From a checkpoint of a small contrastive image-text model.
Model: 6.4M parameters, encoder arch resnet, encoder norm batchnorm, encoder activation relu6, encoder depths [2, 4, 2], encoder widths [48, 80, 144], text encoder width 256, text encoder layers 6, text encoder norm layernorm, text encoder activation relu.
Rows from block 2 of the text encoder, named by matrix and row number. Rows with one number belong to one neuron. Each number is 128 + 24 x the weight over the matrix's rms, rounded and kept within 0 to 255. All counts start at 0.
# fc1: MLP up (text_encoder.blocks.2.mlp.fc1.weight, 1024x256), inputs 64-127
# fc2: MLP down (text_encoder.blocks.2.mlp.fc2.weight, 256x1024, transposed), outputs 64-127
fc1.312 [126 104 255 128 127 116  13   0  92 131 128 134 128 128 128 129 134 255 129 193 255 128 212 127 136 122 171 131 159 128 136 129 129 168 145  23 127  14 139 123 128 129 134 127 122 128 151  85 134 138 207   3 139 163 127 128 122 132  80 146 130 125 131 141]
fc1.315 [255 172  90 124  88 118 165 180 236 126 124 131  86 131 118   0 123  87 129 126 128 132 120 128 154 150 124  88 127 128 206 128 121 130 180 108 118 156 108 148 255 102 127 119 124 123 126 121 128  93 148 125 108 137 106 135 255 255 151 128 134 255 125 141]
fc1.317 [128 128 128 142 134 128 128 128 128 128 128 128 172 128 136 128 128 128 128 219 128 128 128 149 135 128 128 143 128 128 128 128 128 128 128 128 136 128 128 128 128 128 128 128 128 128 190 128 128 128 138 128 128 177 181 128 128 128 128 128 133 128 128 128]
fc1.332 [130 129  78 127 116 118  51 127  83 135 106 124 255 128 125 148 252 125 130  98 255 131 197 129  88 116 133 255 106 127  64 143 127 123  13 128 156 115 159 109 134 138 255 129 121 128 111 130 128 164 109 124 255 130 128 124   0 113 132 116 128 127 129 117]
fc1.348 [137 128 127 174 109 208 141 129 208 136 126 128 126 244 129  73  98 135 137 127 128 144 127 135 113 127 134 127 132 135  88 127 128 127 209 107 255 255 189 133 220 151 129 127 255 128 127 210 215 127 151 252 127 108 127   0 138 148 127 128 182 128  67 134]
fc1.349 [128  79 153 128 150 126 128  33 128 125 135  58 167 128 128 142 119 128 128 129 228 128 128 111 161 216 126 126 127 111 113 128 156 135 149 128 116 128 115 133 128 114 129 114  95 255 179 126 127 126 243 104 128  95 148 130 133 131  52 123  67 123 140 130]
fc1.352 [114 139 139 128 190  61  63 180  45 129 118 130 126 255 126 122 174 129 255 120 127 129 255 129 131 120 227 126 255 129 127 125 126  98  41 162 125  97 129 130 103 120 128 118 182 111 129 128 211 128 125 125 171  83 118 132 112 135 130 208 128 194 135 247]
fc1.363 [136 128 128 127 113 131 140 144 190  30 186 158 124 127 127 128 114 127 126 126 125 131 121 132 123 124 133 123 128 255 129 129   0  23 128  82 199 129 147 132 128 127 128 127 118 201 138 167 129 124 104 125 111  35 213  55 159 126 127 122 128 129  21 127]
fc1.376 [ 71 127 146 127 128 120 128 121 145 140 126   5 125 145 126 118 124 142 161 128 142 150 129 112 203 124 128 125 154 130 115 123 119  65  75 132 135 151 131 134 122 123 143 111 129 120 126 255 125 112 121 126 132 130 124 110 135 109 124 124 128 125 151 144]
fc1.378 [120 105 121 131 105 116 147 125 162 151 126 121 255 128 130 129 124 129 128 128 255  94 165 118 123 130 156  98 128 132 115 131 128 128 128 128 154 128 134 128 125 135 221 130 146 129 127 140 127 129 129 131 255 125 129 158 128 122 125 127 128 128  26 143]
fc1.381 [122 128 150 140 129 128 128 133 128 128 177  98 141 129 153 129 128 169 132 138 134 129 128 129 128 128 129 156 129 135 189 128 125 123 129 131 150 128 128 128 128 133 131 139 128 206 128 167 165 129 127 128 132 127 234 123 129 132 129 128 135 141 128 131]
fc1.391 [  0 127 129 255 127 127 128 126  25 128 126 128 255 128 127 113 127 255 128 126 128 134 146 125 127 127 128 166 134 127  81 120 132  71 121 232 159 255 189 255 123 128 127 127 255 127 127 255 127 127 116 128 129 131 126 127  96 126 127 128 127 127 151 126]
fc1.397 [134 128 152 168 153 145 131 128 125 126 127 131 255 123 125 127 126 255 121 128 114 125 249 127 111 117 170 174 134 114 128 183 137 107   4 255 186 127 128  84 159 115 127 119 127 125 123 177 128 128 135 136 123  68 255  32 118 115 243 125 120 123 127 105]
fc1.411 [128 122 124 129 131  88 119 128 126 126 129 127 130 129 157 130 123 122 127 133 210 237 127 128 119 140 122 130 126 128 128 128 143 114 127 128 115 126 141 131 129 133 130 128 135 255 133 129 128 129  91 118 129 134 133 129 127 126 125 129 143 128 128 124]
fc1.416 [121 127 117 126 107 154 129 128 126 128 255  39 132 127 125 139 122 127 217 120 127 130 127 128 108 112 106 126 117 130 112 123 123 107 122 132 134 129 208 123 128 155 255 123 134 124 124 150 130 128  81 130 139 128 118 119 127 122 126 122 123 127 118 143]
fc1.419 [123 236 134 125 255 132 106 124  71 129 152 125 223 127 129 128 128 131 128 255 127 117 255 232 122 122 137 196 130  92 131 193 130 125  72 126 155 111 126  89 149 115 128 125 122 127 133 127 148 255 176 119 128  24 198  89 104  78 208  93 127 103 129 128]
fc1.421 [131 118 186 127 163 128 132 143  83 127 117 128 128 255 125  83 127 126 255 128 126 108 128 128 122 128 255 127 255 125 249 126 127 153 130 126 126  52 120  78 128 128 126 191 135 119 136 126 137 255 172 104 165 108 127 200  87 235 123 255 200 128  28 135]
fc1.423 [137 127 243 118 199 126 115 140  97  87 126 128 125 255 125 125 153 123 126 128 130 126 131 127 125 255 198 123 255 123 255 118 182 164 133 126 114  56 116 128 115 128 127 133 107 126 255 118 131 127 104 110 127  74 126 181 124 137 126 191 133 190  84 120]
fc1.424 [128 116 128 130 127 127  92 127 137 132 128 140 127 128 129 127 129 128 123 135 218 133 128 119 124 255 128 125 127 187 124 129 138  81 138 127  77 147 128 255 128 129 130 178 149 132 129 126 128 108 124 128 127 127 203 127 140 130 118 133 128 128 167 129]
fc1.425 [ 47 127 128 199  90 127 130 114  49 192 128 124 166 147 228 127  85 255 127 134 169 170 224 127 134 128 211 153 128 124 128 160 221 151 129 122 163 130 128 124 159 136 157 126  56 123 128 124 128 128 159 137 221 213 126 130 108 255 127 136 166 125 134 255]
fc1.427 [129 128 149 127 128 128 128 131 128 196 134 128 134 126 128 127 128 165 128 130 127 128 129 167 161 128 127 128 140 128 128 128 128 128 127 128 128 128 128 128 128 128 128 127 129 128 130 128 128 128 128 128 128 128 160 128 128 129 128 129 127 128 126 128]
fc1.431 [131 135 139 127 125 143 128 177 132 126 133 133 127 177 127 129 127 129 128 120 122 112 255 129 121 123 181 128 124 131 128 255 126  87 113 122 128 132 131 119 194 120 123 128 130 185 112 128 119 126 128 130 123 129 217 119 136 121 128 103 255 207 142 125]
fc1.434 [128 128 128 128 128 128 128 165 128 128 128 128 128 128 128 128 128 128 128 128 128 128 128 128 128 128 128 128 128 128 128 128 128 128 128 128 128 128 128 128 128 128 128 128 128 128 128 128 128 128 128 128 128 128 128 124 128 149 128 128 128 128 128 160]
fc1.446 [131 117 120 129 129 131 105 128 107 117 128  54 176 122 190 132 131 107 117 114 135  96 126 122 109 122 131 126 125 118 122 132 137 120 129 142 113  75 127 104 124 121 116 135 113 255 120 168 177 139 105 104 121 120 239 135  98 142 117 114 150 125  79 109]
fc1.448 [131 201 164 133 123 110 128 128 133 133 127 136 126 125 134 128 128 255 126 139 255 153 255 203 129 128 255 127 216 129 179 255  84 128 132 126 124 137 128 129 128 152 230 128 119 136 141 125 104 124  90 113 234 128 129 129 131 128 201 148 153 128 135 128]
fc1.458 [128 131 121 126 120 115 112 124 129 115 126 140 122 123 125 119 125 124 255 115 121 128 121 118 139 127  98 129 126 128  98 123  61 181  97 128 123 108 127 132 121 102 119 123 127 127 117 126 148 122 130  56 115 146 126   7 131 128 127 128  92 181 137 138]
fc1.460 [ 60  80  90 129  75 139 196 112 146 255 111 128 255 127 128 194  44 232 122 143 190 168 255 126 208 125 177 127 122 127 113 130 118 196 151 107 247 165 118 156 129 120 255 115 117 123 127 128 116 122 139 176 255 186 125 127 173 243 120 123 140 122  91 255]
fc1.462 [ 58  52 116 128 130 199 126 122  58 150 128 128 128 127 187 152 221 129 134 128 128 128 125 117 119 126 169 128 128 129 110 185 163 165 217 148 115  86 128 116 126 145 128 207 120 226 128 130 128 128 121 130 128 123 127 161 105 171 117 128 127 124 129 133]
fc1.463 [127 130 255 133 131 129 123 128  52 128 152 123 200 128 130 128 131 130 128 128 129 128 255 133 125 131 128 187 128 129 179 157 128 121  42 129 132 112 131 112 219 128 129 130 128 199 130 132 129 230 129 123 124 129 164 124  73 129 140 147 178 124 130 126]
fc1.467 [ 97  76  80 128 179 136 167 126 128 127 121 133 128 124 128 176 181 121 125 129 128 129 127 139 118 128 126 127 112 177  51 127 137  76 129 130 128 126 134 177 127 128 118 128 121 152 126 144 129 127 122 128 126  75 128 131 125 126 124 125 121 128 128 129]
fc1.478 [128 251 128 128 200 134 129 135 127 169 207 128 125 128 128 255  99 162 171 176 235 164 244 126 157 128 209 127 165 130 129 185 236 128 128 170  32 159 128 138 110 123 255 128 123 255 128 128 129 126  63 125 198 152 128 221 128 130 127 128 129 128 237 132]
fc1.484 [ 10 117 125 170 103 163 145 131  45 128 129 127 255 128 178 200 124 129 128 130 127 128 255 124  70 125 124 253 125 126 127 126 133 125 127 173 255 132 125 128 102 139 130 124  97 255 112 255 165 126 129 214 120 130 146 122 103 128 116 129 255 130  66  84]
fc1.490 [127 128 255 129 130 186 255 124 236 150 128  32 128 128 129 145 129 255 128 129 223 128 129 128 132 167 130 128 255 137 127 129  53 142 127  86 150 209 125 128 129  86 129 128 133 129 252 128 126 128 209 133 129 219 129  69 255 115 128 253 126 128 129 147]
fc1.495 [128 142 130 127 128 159 133 155 179 127 117 126 119 190 126 126 122 127 127 128 126  76 119 127 128 128 144 124 252 151 122 125  27 109  90 128 166 159 120 139 118 128 121 128 131 121 128 255 128 111 114 134 124 128 128  16 205 127 135 128 119 128  39 121]
fc1.497 [150 180 111 127 167 127 137 165 128 129 149 131 123 183 127 128 106 109 190 127 127 137 101 170 151 166 123 131 115 158 138 120 108 138  92 128 116 115 126 124 128 179 130 159  70 127 127 127 156 127  99 120 132 141 119 137 142 134 255 110 130 255 145 181]
fc1.501 [127 119 128 128 117 114 129 130 128 113 128 130 128 128 130 124 129 103 127 128 136 155 114  46 121 255 100 127 128 128 129 128 149 129 129 128  75 128  84 168 128 140 129 128 136 173 128 128 135 107  89 128  25  72 130 128 132 129 127 131 148 226 152  82]
fc1.510 [ 90 165 147 124 123 142 128 176 134 178 130 130 127 117 126 192 124 128 172 108 255 130 120 211 123 120 126 171 151 152 128 119  86  94  61 127 146 154 150 134 114 114 126 121 154 128 122 122 127 156 128 127 118 136 124  81 188 123 255 127 192 121 131 176]
fc1.526 [128 128 128 128 128 128 128 128 128 128 171 128 128 128 128 128 128 128 128 128 128 128 128 131 128 165 128 128 143 128 128 128 128 128 128 128 128 128 128 128 128 128 128 128 128 128 137 128 128 128 128 128 128 128 128 128 128 128 163 128 128 128 128 128]
fc1.527 [128 125 128 129 128 132 146 128 141 129 123 140 119 125 128 144 128 121 116 144 197 138 128 117 114 129 124 122 122 123 120 128 143 112 137 154 117 139 132 147 128 149 142 128 129 255 130 128 129 115 121 130 126 133 128 130 147 128 116 128 127 126 105 128]
fc1.532 [141 129 127 123 187 145 124 117 108 128 130 128 121 127 127 109  87 121 160 127 126 159 120 133 131 128 100 130 128 118 136 108 187 133 214 127 124 118 120 123 142 127 128 127 118 116 127 127 147 131 128 119 128 117 119 130 124 167 127 116 172 148 135 147]
fc1.534 [ 67 176 129 129 151 125 174 139 159 188 120 142 115 255 126 116 129 168 255 124 122 137 132 128 144 112 185 108 128 136 112 130 119  57  89 185 121 147 151 172 169 118 128 117 181 119 125 215 113 109 214 156 136 244 123  97 172 138 129 108 128 124 225 203]
fc1.566 [128 128 128 128 128 128 128 128 128 128 128 128 128 128 144 128 129 128 128 143 128 128 128 128 128 128 128 161 128 128 128 128 128 128 128 128 128 127 128 128 128 128 128 129 128 128 128 128 128 128 128 128 128 128 128 128 128 128 128 128 128 128 128 128]
fc1.567 [106 125 129 135 131 241 147 138 117 132 167 121 131 134 133 123 127 128 225 136 191 155 124 139 130 134 125 130 127 136 131 134 130 170 131 129 131 130 196 255 133 197 231 138 133 236 134 134 188 132 134 131 129 128 136 128 132 133 128 129 184 134 125 141]
fc1.569 [127 137 128 128 133 255 255 159 122 134 132 101 128 133 132 120 137 128 128 208 129 125 196 135 130 128 121 128 140 128 130 130 133 170 129 128 128 109 135 124 150 128 132 128 128 131 130 128 128 133 102 117 162 116 131 128 125 128 148 127 130 129 135 127]
fc1.572 [155 117 251 128  97 146 165 161 142 131 125 130 126 125 158 129 128 115 124 127 126 119 126 125 138 255 125 125 128 131 117 127  91 129 130 128 255 140 108 129 128 125 127 151 121 128 125 255 255 131 158 211 120 100 176 112 150 128 124 255 121 211  46 190]
fc1.573 [154 122 129 127 104 124 127 116 119 134 140 118 255 122 126 121 129 146 139 126 130 117 217 126 113 115 122 128 131 117 126 121 141 126 130 130 129 129   0 106 121 127 255 127  98 131 122 128 150 130 220 149 142 160 125 114 149 176 115 128  30 125 131 116]
fc1.578 [128 129 128 128 160 128 128 128 128 128 128 120 142 127 128 128 128 128 128 128 164 128 128 129 128 255 128 128 128 128 128 166 128 128 128 128 128 128 128 128 128 128 128 128 128 128 128 128 128 128 128 128 183 128 128 128 128 128 149 128 128 128 128 128]
fc1.583 [123  51 170 126 116 115 122 109  94 128 186 122 126 124 138 127 152 128 135 134 163 122 125 121 124 128 125 113 194 128 119 124 139 135 156 126 127 100 142 139 125 212 128 125 135 186 220 119 128 128 146  90 128 131 127 147 124 134  62 123 136 125 121 135]
fc1.586 [130 255 116 126 156 128  90 128 128 135 207 128 121 212 130 186 112 198 132 128 134 119 234 255 126 128 227 146 148 135 205 244 171 127 136 142  59 128 129 135 126 128 255 129  52 132 128 124 142 123  50  19 151 146 128 184 128 140 121 128 159 130 226 128]
fc1.589 [122  80 125 123 134  83 100 121   0 172  90 124 148 255 127 126 129 129 255 127 127 130 217 101 124 122 165 126 209 110  86  81 135 127  94 150 131  99 197 126 103 191 125 147 168 111 125 148 244 183  92 126 135 104 124 128  96 172  91 131 128 124 114 127]
fc1.595 [128 128 128 128 128 128 128 128 128 128 128 128 128 128 131 128 128 128 171 141 187 121 128 128 128 216 128 128 128 128 128 128 128 128 128 128 128 128 128 128 128 128 200 128 128 128 128 128 134 128 128 128 128 128 128 163 128 128 128 128 128 128 131 128]
fc1.608 [125  16 130 128 124 145 129 127 142 125 166 134 126 129 127 132 130 125 128 120 120 126 119 128 125 124 129 129 218 130 128 129 125 123 131 126 136 135 137 128 128 110 127 125 151 255 115 129 127 127 255 128 106 128 144  81 142 128 109 127 120 127 128 128]
fc2.312 [100 121 134 135 144  48  58  92 124  45  63 193   0 150 151   0 255 129 127 130  68 116 129 128 255 128 205 145 129  92 148 127 141 128 234 127 130  64 133 255 128  84 129 108 188 128 134   0 137 139 127   0 127  55 146 171 124 126  87 128 137 129 127 255]
fc2.315 [ 97 129 160 126 150  78 134 171 231 116 128 181   0 140 116 128 142 127 149 128 132 105 128 128 161 128 135 133 143 117 144 126  74 131 128   6 200 130 137 230 125 127 128 128 124 128 136   0 130 127 129 129 184 128 126 122 217   6 128 127 124 117 128 159]
fc2.317 [128 128 128 128 128 128 128 128 128 128 128 128 128 128 128 128 128 128 128 128 128 128 128 128 128 128 128 128 128 128 128 128 128 128 128 128 128 128 128 128 128 128 128 128 128 128 128 128 128 128 128 128 128 128 128 128 132 128 128 128 128 128 128 128]
fc2.332 [142 127 129 119  84 161 145 192 255 192 132  89   0 130 126 127  87 137 128 110 132 142 128 127   9 132 133 146 175 119 168 128  11 151 127   0 173 185 127 202 119 147  17 215   7 126 127  17 255 127 163 133 127 254 136   0 209 128 128 141 150 199 110  35]
fc2.348 [128 132 142 121 142 127 127 120 169 121  92 242  42  65 130 128 127 112  96 128 118 143 134  43  91   0  84 128 107  84 132 112 128 165 172 129 127 255 129 144 128 134 115 110 127  61 166  63 104  32  88 255 125 126 129 136 179 121 127 131 119 121 128 106]
fc2.349 [151 128 122 127 165 154 131 126 128  15 126 125 128 160  24 118 121 158 137 138 124 129 128 128 126 125 148 126 115  80 174 133 128 129 128 127 128 128 120 128 128 127 123 130 112  16 135   0  73 128 120 129 206  94   0 128 128 112 127 104 114  39 142 116]
fc2.352 [121 128 136 175 120 142 104 127 116 130   0 206 150 169 128 143   5 129 104 178 255 215 149 129 127  22 118 128 119 190 131 128  61 122 128 125 129 128 168 213 128 192 128 218 162 128 158 143 123 128  27 128 110 142 127 128  88   0 128 129 181 128 135 129]
fc2.363 [121 129 127 130 129 130 134   0 132 126 121 129 125 128 129 128 133 125 123 136  97 118 126 130 179 128 127 126 125  75 172 127 129 176 157   0 128 103  28 140 127  47 137 126  75 128 124   0 108 127 180 109 124 114 104 131 128 128 114 127  67 127 128 128]
fc2.376 [162 108 132 131 136 156 151 130 164 127 128 101 105 128 129 125  96 128 127 170 131 156 130 110 133 134 128 115 121 131 123   0  84 156  69 126 136 160 110 128 136  94 129 150  94  90 148 129 114  87 127 130 128 133 127  37 169  75  92 134 148 134 115  87]
fc2.378 [127 171 108 126 137 128 128 167 172 114 128 118   0 128 119 127 130 132 128 129 129 128 129 127  75 137 135 133 129 113 217 127  81 128 130   0 157 143 141 128 126 170 131 143 137  96 128  58 128 128 102 147 121 128 132 128 130   0 126 116 125 101 128  77]
fc2.381 [128 126 128 128 127 147 128  77 127 125 123 129 129 125 128 120 128 128 128 128 105 128 129 128 160 131 131 128 128 123 128 130 127 129 130 123 131 116 125 130 122 124 128 128 128 125 127 125 115 134 145 126 126 123 125 123 128 124 117 127 120 128 121 127]
fc2.391 [137   0 134 125 106 128 255 134 173 130  72 131 125 129 113 128 115 126 112 147 132 161 128   0 132 106 126  21 128 194 131  78 126 131 255 125 126 255 133 189 135 128 128 113 147 125 159 128  91   0 125 252 131 212 129 154 180 103  69 130 255 128   0 159]
fc2.397 [157 150  43   0  48 178 153  96 151 142  17 129  87  47 131 127 129  97 134  77 112 139 119 132 132   0  96  86  20 128 136 114 120 128 131 136  57 129  41 140 126  19 128   0  19 109  80 102  78  77 198 123 151 174   0 129 175 129 126 124 130  85 127 133]
fc2.411 [134 127 128 140 135 130 127 126 128 122 128 119   0 144 127 123 128 151  71 134 127  77 127 128 128 129 140  93 128 110 209 129 128 127 244 118 128 129 128 128 128 134 128 129 142 119 147   0 126 128 128 131 255 112 126 133 128 128  25 128 127  93 128 127]
fc2.416 [135 116 143 176 108  25 110 127 129 120 130 139 133 102 121 125 128 128  34 127 128 128 143   9 143 131 129 124 128 220 128 100 179  85 129 155 139 130 159 124 128 128 128 118 157 101 142 129  80 125 130 129 128 107  52 128  97 133 122 131 128 129 108 197]
fc2.419 [131 126 105  63  39 140 154  71 130 131  56  89 112  56 128 147 128 113 150 129 127 126 121 140 128 103 111 130 117 128 132 126 120 146 131 103 129 128  71 121 127  64 148  98 112 123 120 100  94 129 255 124 167 150 132  74 177 124 127 120 128 125  96 127]
fc2.421 [106  94 131 251 136 129 156 223 130 116   0 124 143 119 128 129 124 127  39 155 171 141 128 108 134 129  68 123  12 135 129 127 154 128 144 128 131 128 131 254 124 128  70 130 146 106 138 127 124 126   0 128  55  74 124 149 107 129  98 135 139 129  81 125]
fc2.423 [125 119 136 133 123 190 118 121  98 129   7 127 164 111 128 129 128 143 127 124 128 142 128 128 105  33 127 132 116 123 128 127 128 128 129 127 142  30 153 119 102 168 127 123 133 119 125 128 133 141  53 126 119 134 127 135   0 134 112 101 170 116 127 132]
fc2.424 [130 128 127 144 141 128 126 129 201 125 127 126   0 150  97  69 126 137 120 146 127 137 127 131 128 136 129 128 128 128 184 129 126 125 205   0 129 151 128 140 131 128 128 129 151  97 141   0 114 128 128 151 155 122 139 124 147 125 129 128 124  98 128 125]
fc2.425 [133 118 129 101 110 111 101 128 107 136 129 138  90  84 155 130 124 117 128 125 129 139 127 127 126 124 128 119 127 210 185 117  11 127 255   0 128  77 166 161  84 127 127 127 191 126 124   0 144 127 129  66  93 130 103 181 112  68  63 128 171 152  64 218]
fc2.427 [129 126 129 126 128 129 129 129 128 130 128 127 127 128 128 127 157 128 128 125 128 129 129 127 128 128 126 126 129 127 127 126 129 128 129 132 128 128 129 128 127 125 128 128 126 129 128 128 129 127 129 129 128 129 127 128 129 127 127 130 128 129 127 110]
fc2.431 [195 223 128  84  89 196 129  91 128 129 113 128 128 128 128 189  48 126 151 145 208 160 130 130 128   0 127 128 110 175 119 129 117 129 122 125 129 127 128 131 138 120 137 124 127 127 134 130  43 128 128 125 176 149  40 121 128  91 189 122  98  76 140 128]
fc2.434 [128 128 128 128 128 128 128 128 128 128 128 128 128 128 128 128  86 128 128 128 128 128 128 128 128 128 128 128 128 128 128 128 128 128 128 128 128 128 128 128 128 128 128 128 128 128 128 128 128 128 128 128 128 128 128 128 128 128 128 128 128 128 128 128]
fc2.446 [117 131 134 148 160 125 127 139 128 122 122 144 100 135 146 122 134 141 128 129 153 120 125 130 141 143 128 135 127 121 186 123 127 129 128 125 131 126 123 136 109 127 112 129 128 125 165   0 128 125  96 126 177 102 117 146  74 121 126 127 125 142 128 128]
fc2.448 [ 54 112 120 125  89  88 128 127 255 127 121 128   0  64 136 125 159 126  16  93 117 124 108 114  79 128 125  17 125 125 127 119 128 107 255 128 150 242 215 168 117 245   0 113 199 128  53  50 215   2 123 169  78 126 128 149 125 145 110 112 208  93  90 145]
fc2.458 [133 129 126 127  72 134 131 128 126 158 125 134 104 110 132 133 123 114 114 131   0 132 147   0  96  10 128 128 118 128 128   0 179 117 100 255 128 128 128 129 129   0  86  17 102  51 132 127  68   0 186 129 128 146  64 106 111 104 128 128 127  77 129 127]
fc2.460 [129  22 136 118 121 128 157 128 172 185 129 131  90  62 130 186 112 127 136 128 137 255 101 128 128  65 138 126 133 228 201 115  38 149 255   0 177 128 212 126  71 138 129 128 125 124 122  15 127 127 130  59  24 217 124 147 193  99   0 136 194 150   0 255]
fc2.462 [119 124 188 137 129 135 128 128 125 113  42 181  74 128  73 127  57 127 125 179 129 127 129 129 137 130 124 128  83 137 131 114 124 137 139 127 107  81 127 127 128 138 120 155 128 128 218  45 116 129 128 125 130 126 118 128  67  64  98 135 128 133 199 107]
fc2.463 [128 128 127 117 118 126 130 107 132 128 120 121 141 121 130 128 126 124 127 128 138 135 121 127 135   0 128 124  70 134 126 129 128 129 132 123 130 123 131  86 126 128 128 119 129 128 121 128  60 128 130 124 140 128 115 129 131 129 135 122 114  75 126 131]
fc2.467 [144 128 126 117 142 106   0   0 133 103   0 225  22 137 132 114  88 142 127 155 126 132 129 128 161 101 155 123 128 128 153 132 255 128 194 127  20   5 125 121 118 128 124 139 128 127 137  45 111 127  93  12 128  81 128 255 113 100   0 120 123 130 128 187]
fc2.478 [140 255 115 148 128 146 103 180 173  98 126 128   0  99 126 128  77 127  44  93  72 120  92 129  88 127 109  95 112 109 121  91 128   0 121 137  34 255 131 227 106 159 117 127 129 124 114  57 128   0  34 254 127 111 123 123 118 116 133 122 128 112 255  76]
fc2.484 [123 128 136 120 127 123 128 119 110 137   0 131 124 128 129 132  16 132 142 129 135 132 127 127  19   0 122 128 128 126 128 108 106 146 128 218 121 126 131 128  74 133  69 120  88 124 126 125 121 126  97 124 134 152 125 129  97 117 155 129 136 105 128 115]
fc2.490 [129 116 121 127 128 128 108 127 129 128 130 126 128 127 127 104 129  80   0 128 107 115 127 114 102 128 123 255 106 127 155  97 100 129  27 129 255 128 135 128 173 128   0 122 127   0 121  96 132 127 128 107 110 124 123 128  87 104 114 129 127 130 114 127]
fc2.495 [143 124 127 131 128 159 168 133 153 154 128 107 120 128 134 128  40 126 124 144 135 111 128 128  12 136 124 128 125  58 168 108  49 218 147   0 162 128 102 128 130 154 120 186  43 128 128 109 131 128 171 137 128 211 128  77 128 126 123 128 128 130  88   0]
fc2.497 [107 128 128 165 169 146 128 124 133  57  34 255 125 135 128 146 177 105 129 128 159  61 116 128 205  64 128 147  62 103 129 121 130 140 128 128 128 128  95 156 124 107 130 133 126 121 130 122 122 128 127 127 150  27  73 129 140 115 125  62  85 128 131 106]
fc2.501 [125 128 127 129 164 124 128 129 192 123 129 127   0  88 129  95 128 128  75 168 138 106 127 129 134 136 128  91 127  58 203 104 127 138 229   0 128 174  91 248 132 125 153 128 131 128 203   0 124 111 128 172 198 104 134 127 150 130 130 128  58  89 129  82]
fc2.510 [127 153 118 115 130 160 131 128 128 130 123 127 129  80 128 160  92  94  72 119 108 173 128 120  78 127 109 121  83 125 137 107 144 116 136 135 122 130 217 133 128 177 119 153 128 128 113  82 157 127  50 143 103 129 102 130 119  57 119 129 180 113 128 109]
fc2.526 [128 128 128 128 128 128 128 128 128 128 128 128 128 128 128 128 128 128 128 128 128 128 128 128 128 128 128 128 128 128 128 128 128 128 128 128 128 128 128 128 128 128 128 128 128 128 128 128  89 128 128 128 128 128 128 128 128 128 128 128 128 128 128 128]
fc2.527 [138 124 129 148 135 137 138 117 143 109  87 206  14 144 142 151  54 138 128 209 126 146 130 128 135  58 142 124 124  82 139 129 121 168 233 114 132  90 123 128 136 128 156 137 126 128 164  42 123 120  96 128 140 114 128 128 129  90  40 128 132 128 126 127]
fc2.532 [100 128 121 127 239 128 128 128 160 112 128 147 119 122 130 130 162  99 124 117  26  47 114 127 134 141 106 198 103   0 135 123 144 184 129 129 172 172   0 131 120  92 123 128  36  45 128 124 140 128 128 128 128  54 126 100 128 128 124  67   0  83 129  28]
fc2.534 [132 160 138 132 137 154 128 120 127 102   0 245 128 129 124 136 112 127 108 167 238 185 136 128 138  11 106 128 122 164  52 126 125 129 123 141  96 170 128 198 139 126 127 129 127 127 144 137  20  88  84 182 127 134 129 124 128   0 133 131  66 122 209  56]
fc2.566 [128 129 128 130 128 128 128 130 128 128 128 128 128 128 128 129 128 128 128 128 129 129 128 128 128 128 128 128 128 128 128 128 127 128 128 128 128 128 128 128 128 128 128 128 128 128 128 129 128 128 128 128 128 128 128 128 128 128 130 128 128 128 128 128]
fc2.567 [139 156 128 117 130 129 125 124 113   9 129 127 127 106 128 129 137 128 134 126 131 124 134 131 151 129 122 132 120 121 132 120 183 128 116 128  43 128  55  44 122 128 127 122  71 133 129 124  98 117  61 129 142  30 121 151 119 125 130 162  78 136 144 120]
fc2.569 [138 150 128   0 129 140  82   0 104 123 106 128 127 130 130 131 118  79 135 130 140 145 130 128 122 125 118 124 126 111 128 129 138 145 131 127   0  91 105  47 142  91 133 158 125 129 127 126   0 129 128  91 131 133 128 126 128 106 127 120 128 106 192  94]
fc2.572 [ 59  88 126 128 103 129 156 127 146 127 126 114 137  66 131  87 143  91  57 126 120 110 126 119 129 128 118 146 120 121 117   0   0 132 142   0 251 114 126 157 127 123 124  81 128 118 119  17 132 173 255 116 119 123 127   0 128 100 116 128 125 118  53 128]
fc2.573 [143 132 115 101 128 133  94  70 128 167 134  84 111  55  99 156 102 125 127  65 122  97 122 126  56 167 127 140 128 111 124 124 132 128 119 157  58 153 120 121 126 128  88 133  38 128 119 137 181 128 140 151 123 133 130  88 130 128 128 187 126 120 152  58]
fc2.578 [130 129 128 125 128 128 128 128 128 128 128 128 132 128   6 128 128 128 128 129 129 128 128 129 127 128 128 129 128 126 128 128 128 128 128 128 128 128 128 129 128 128 128 128 128  70 129 128 128 128 127 128 128 128 128 127 128 127 130 127 128 128 128 127]
fc2.583 [137 124 132 143 138 137 133  98 127 109 126 123 130 139 139 119 125 151 136 150 127 160 128 128 209 128 144 128 131 134 191 128 130 127 225  41 133 128 142 128 125 127 132 128 133  95 148   0 109 128 115 121 214 119  67 137 128 123  98 148 155 141 128 140]
fc2.586 [128 128 119 125 128 147 134 131 210 129 121 129   0 122 123 135 119 125 120 128  21 115  77 129  53 120 125  93 127 121 123 124 128 128 128 128 131 255 166 214 116 242   2 138 131 127  93  16 138  26 122 191 125 134 127 128 128 109 128 116 199 108 127 105]
fc2.589 [131 128 128 145 128 153 129 204 129 129   0 171 139 126 129 142  48 127  97 163 255 170 132 125 117  91  57 130  69 155 127 127  27 128 128 125 141 145 165 255 127 201 128 186 133 105 151 139 119 119  13 171 128 132 114 113 121   0 128 128 161 128 128  96]
fc2.595 [128 128 128 128 128 128 128 128 128 128 128 151 128 128  82 128 128  61 128 128 128 128 128 128 128 128 128 128  45 128 128 128 128 128 128 128 128 128 178 128 128 128 128 128 220 128 128 128 128 128 128 128 128 128  96 128 128 128 128 128 128 128 100 128]
fc2.608 [133 129 128 127 127 129 128 128 167 130 128 105   0 134  74 122 128 149 128 128 128 128 129 131 120 128 144 124 131 117 171 133 128 128 237 105 124 133 130 128 129 131 116 138 125 110 128   0 101 128 130 128 180 133  78 126 129 129 128 135 128  25 128 107]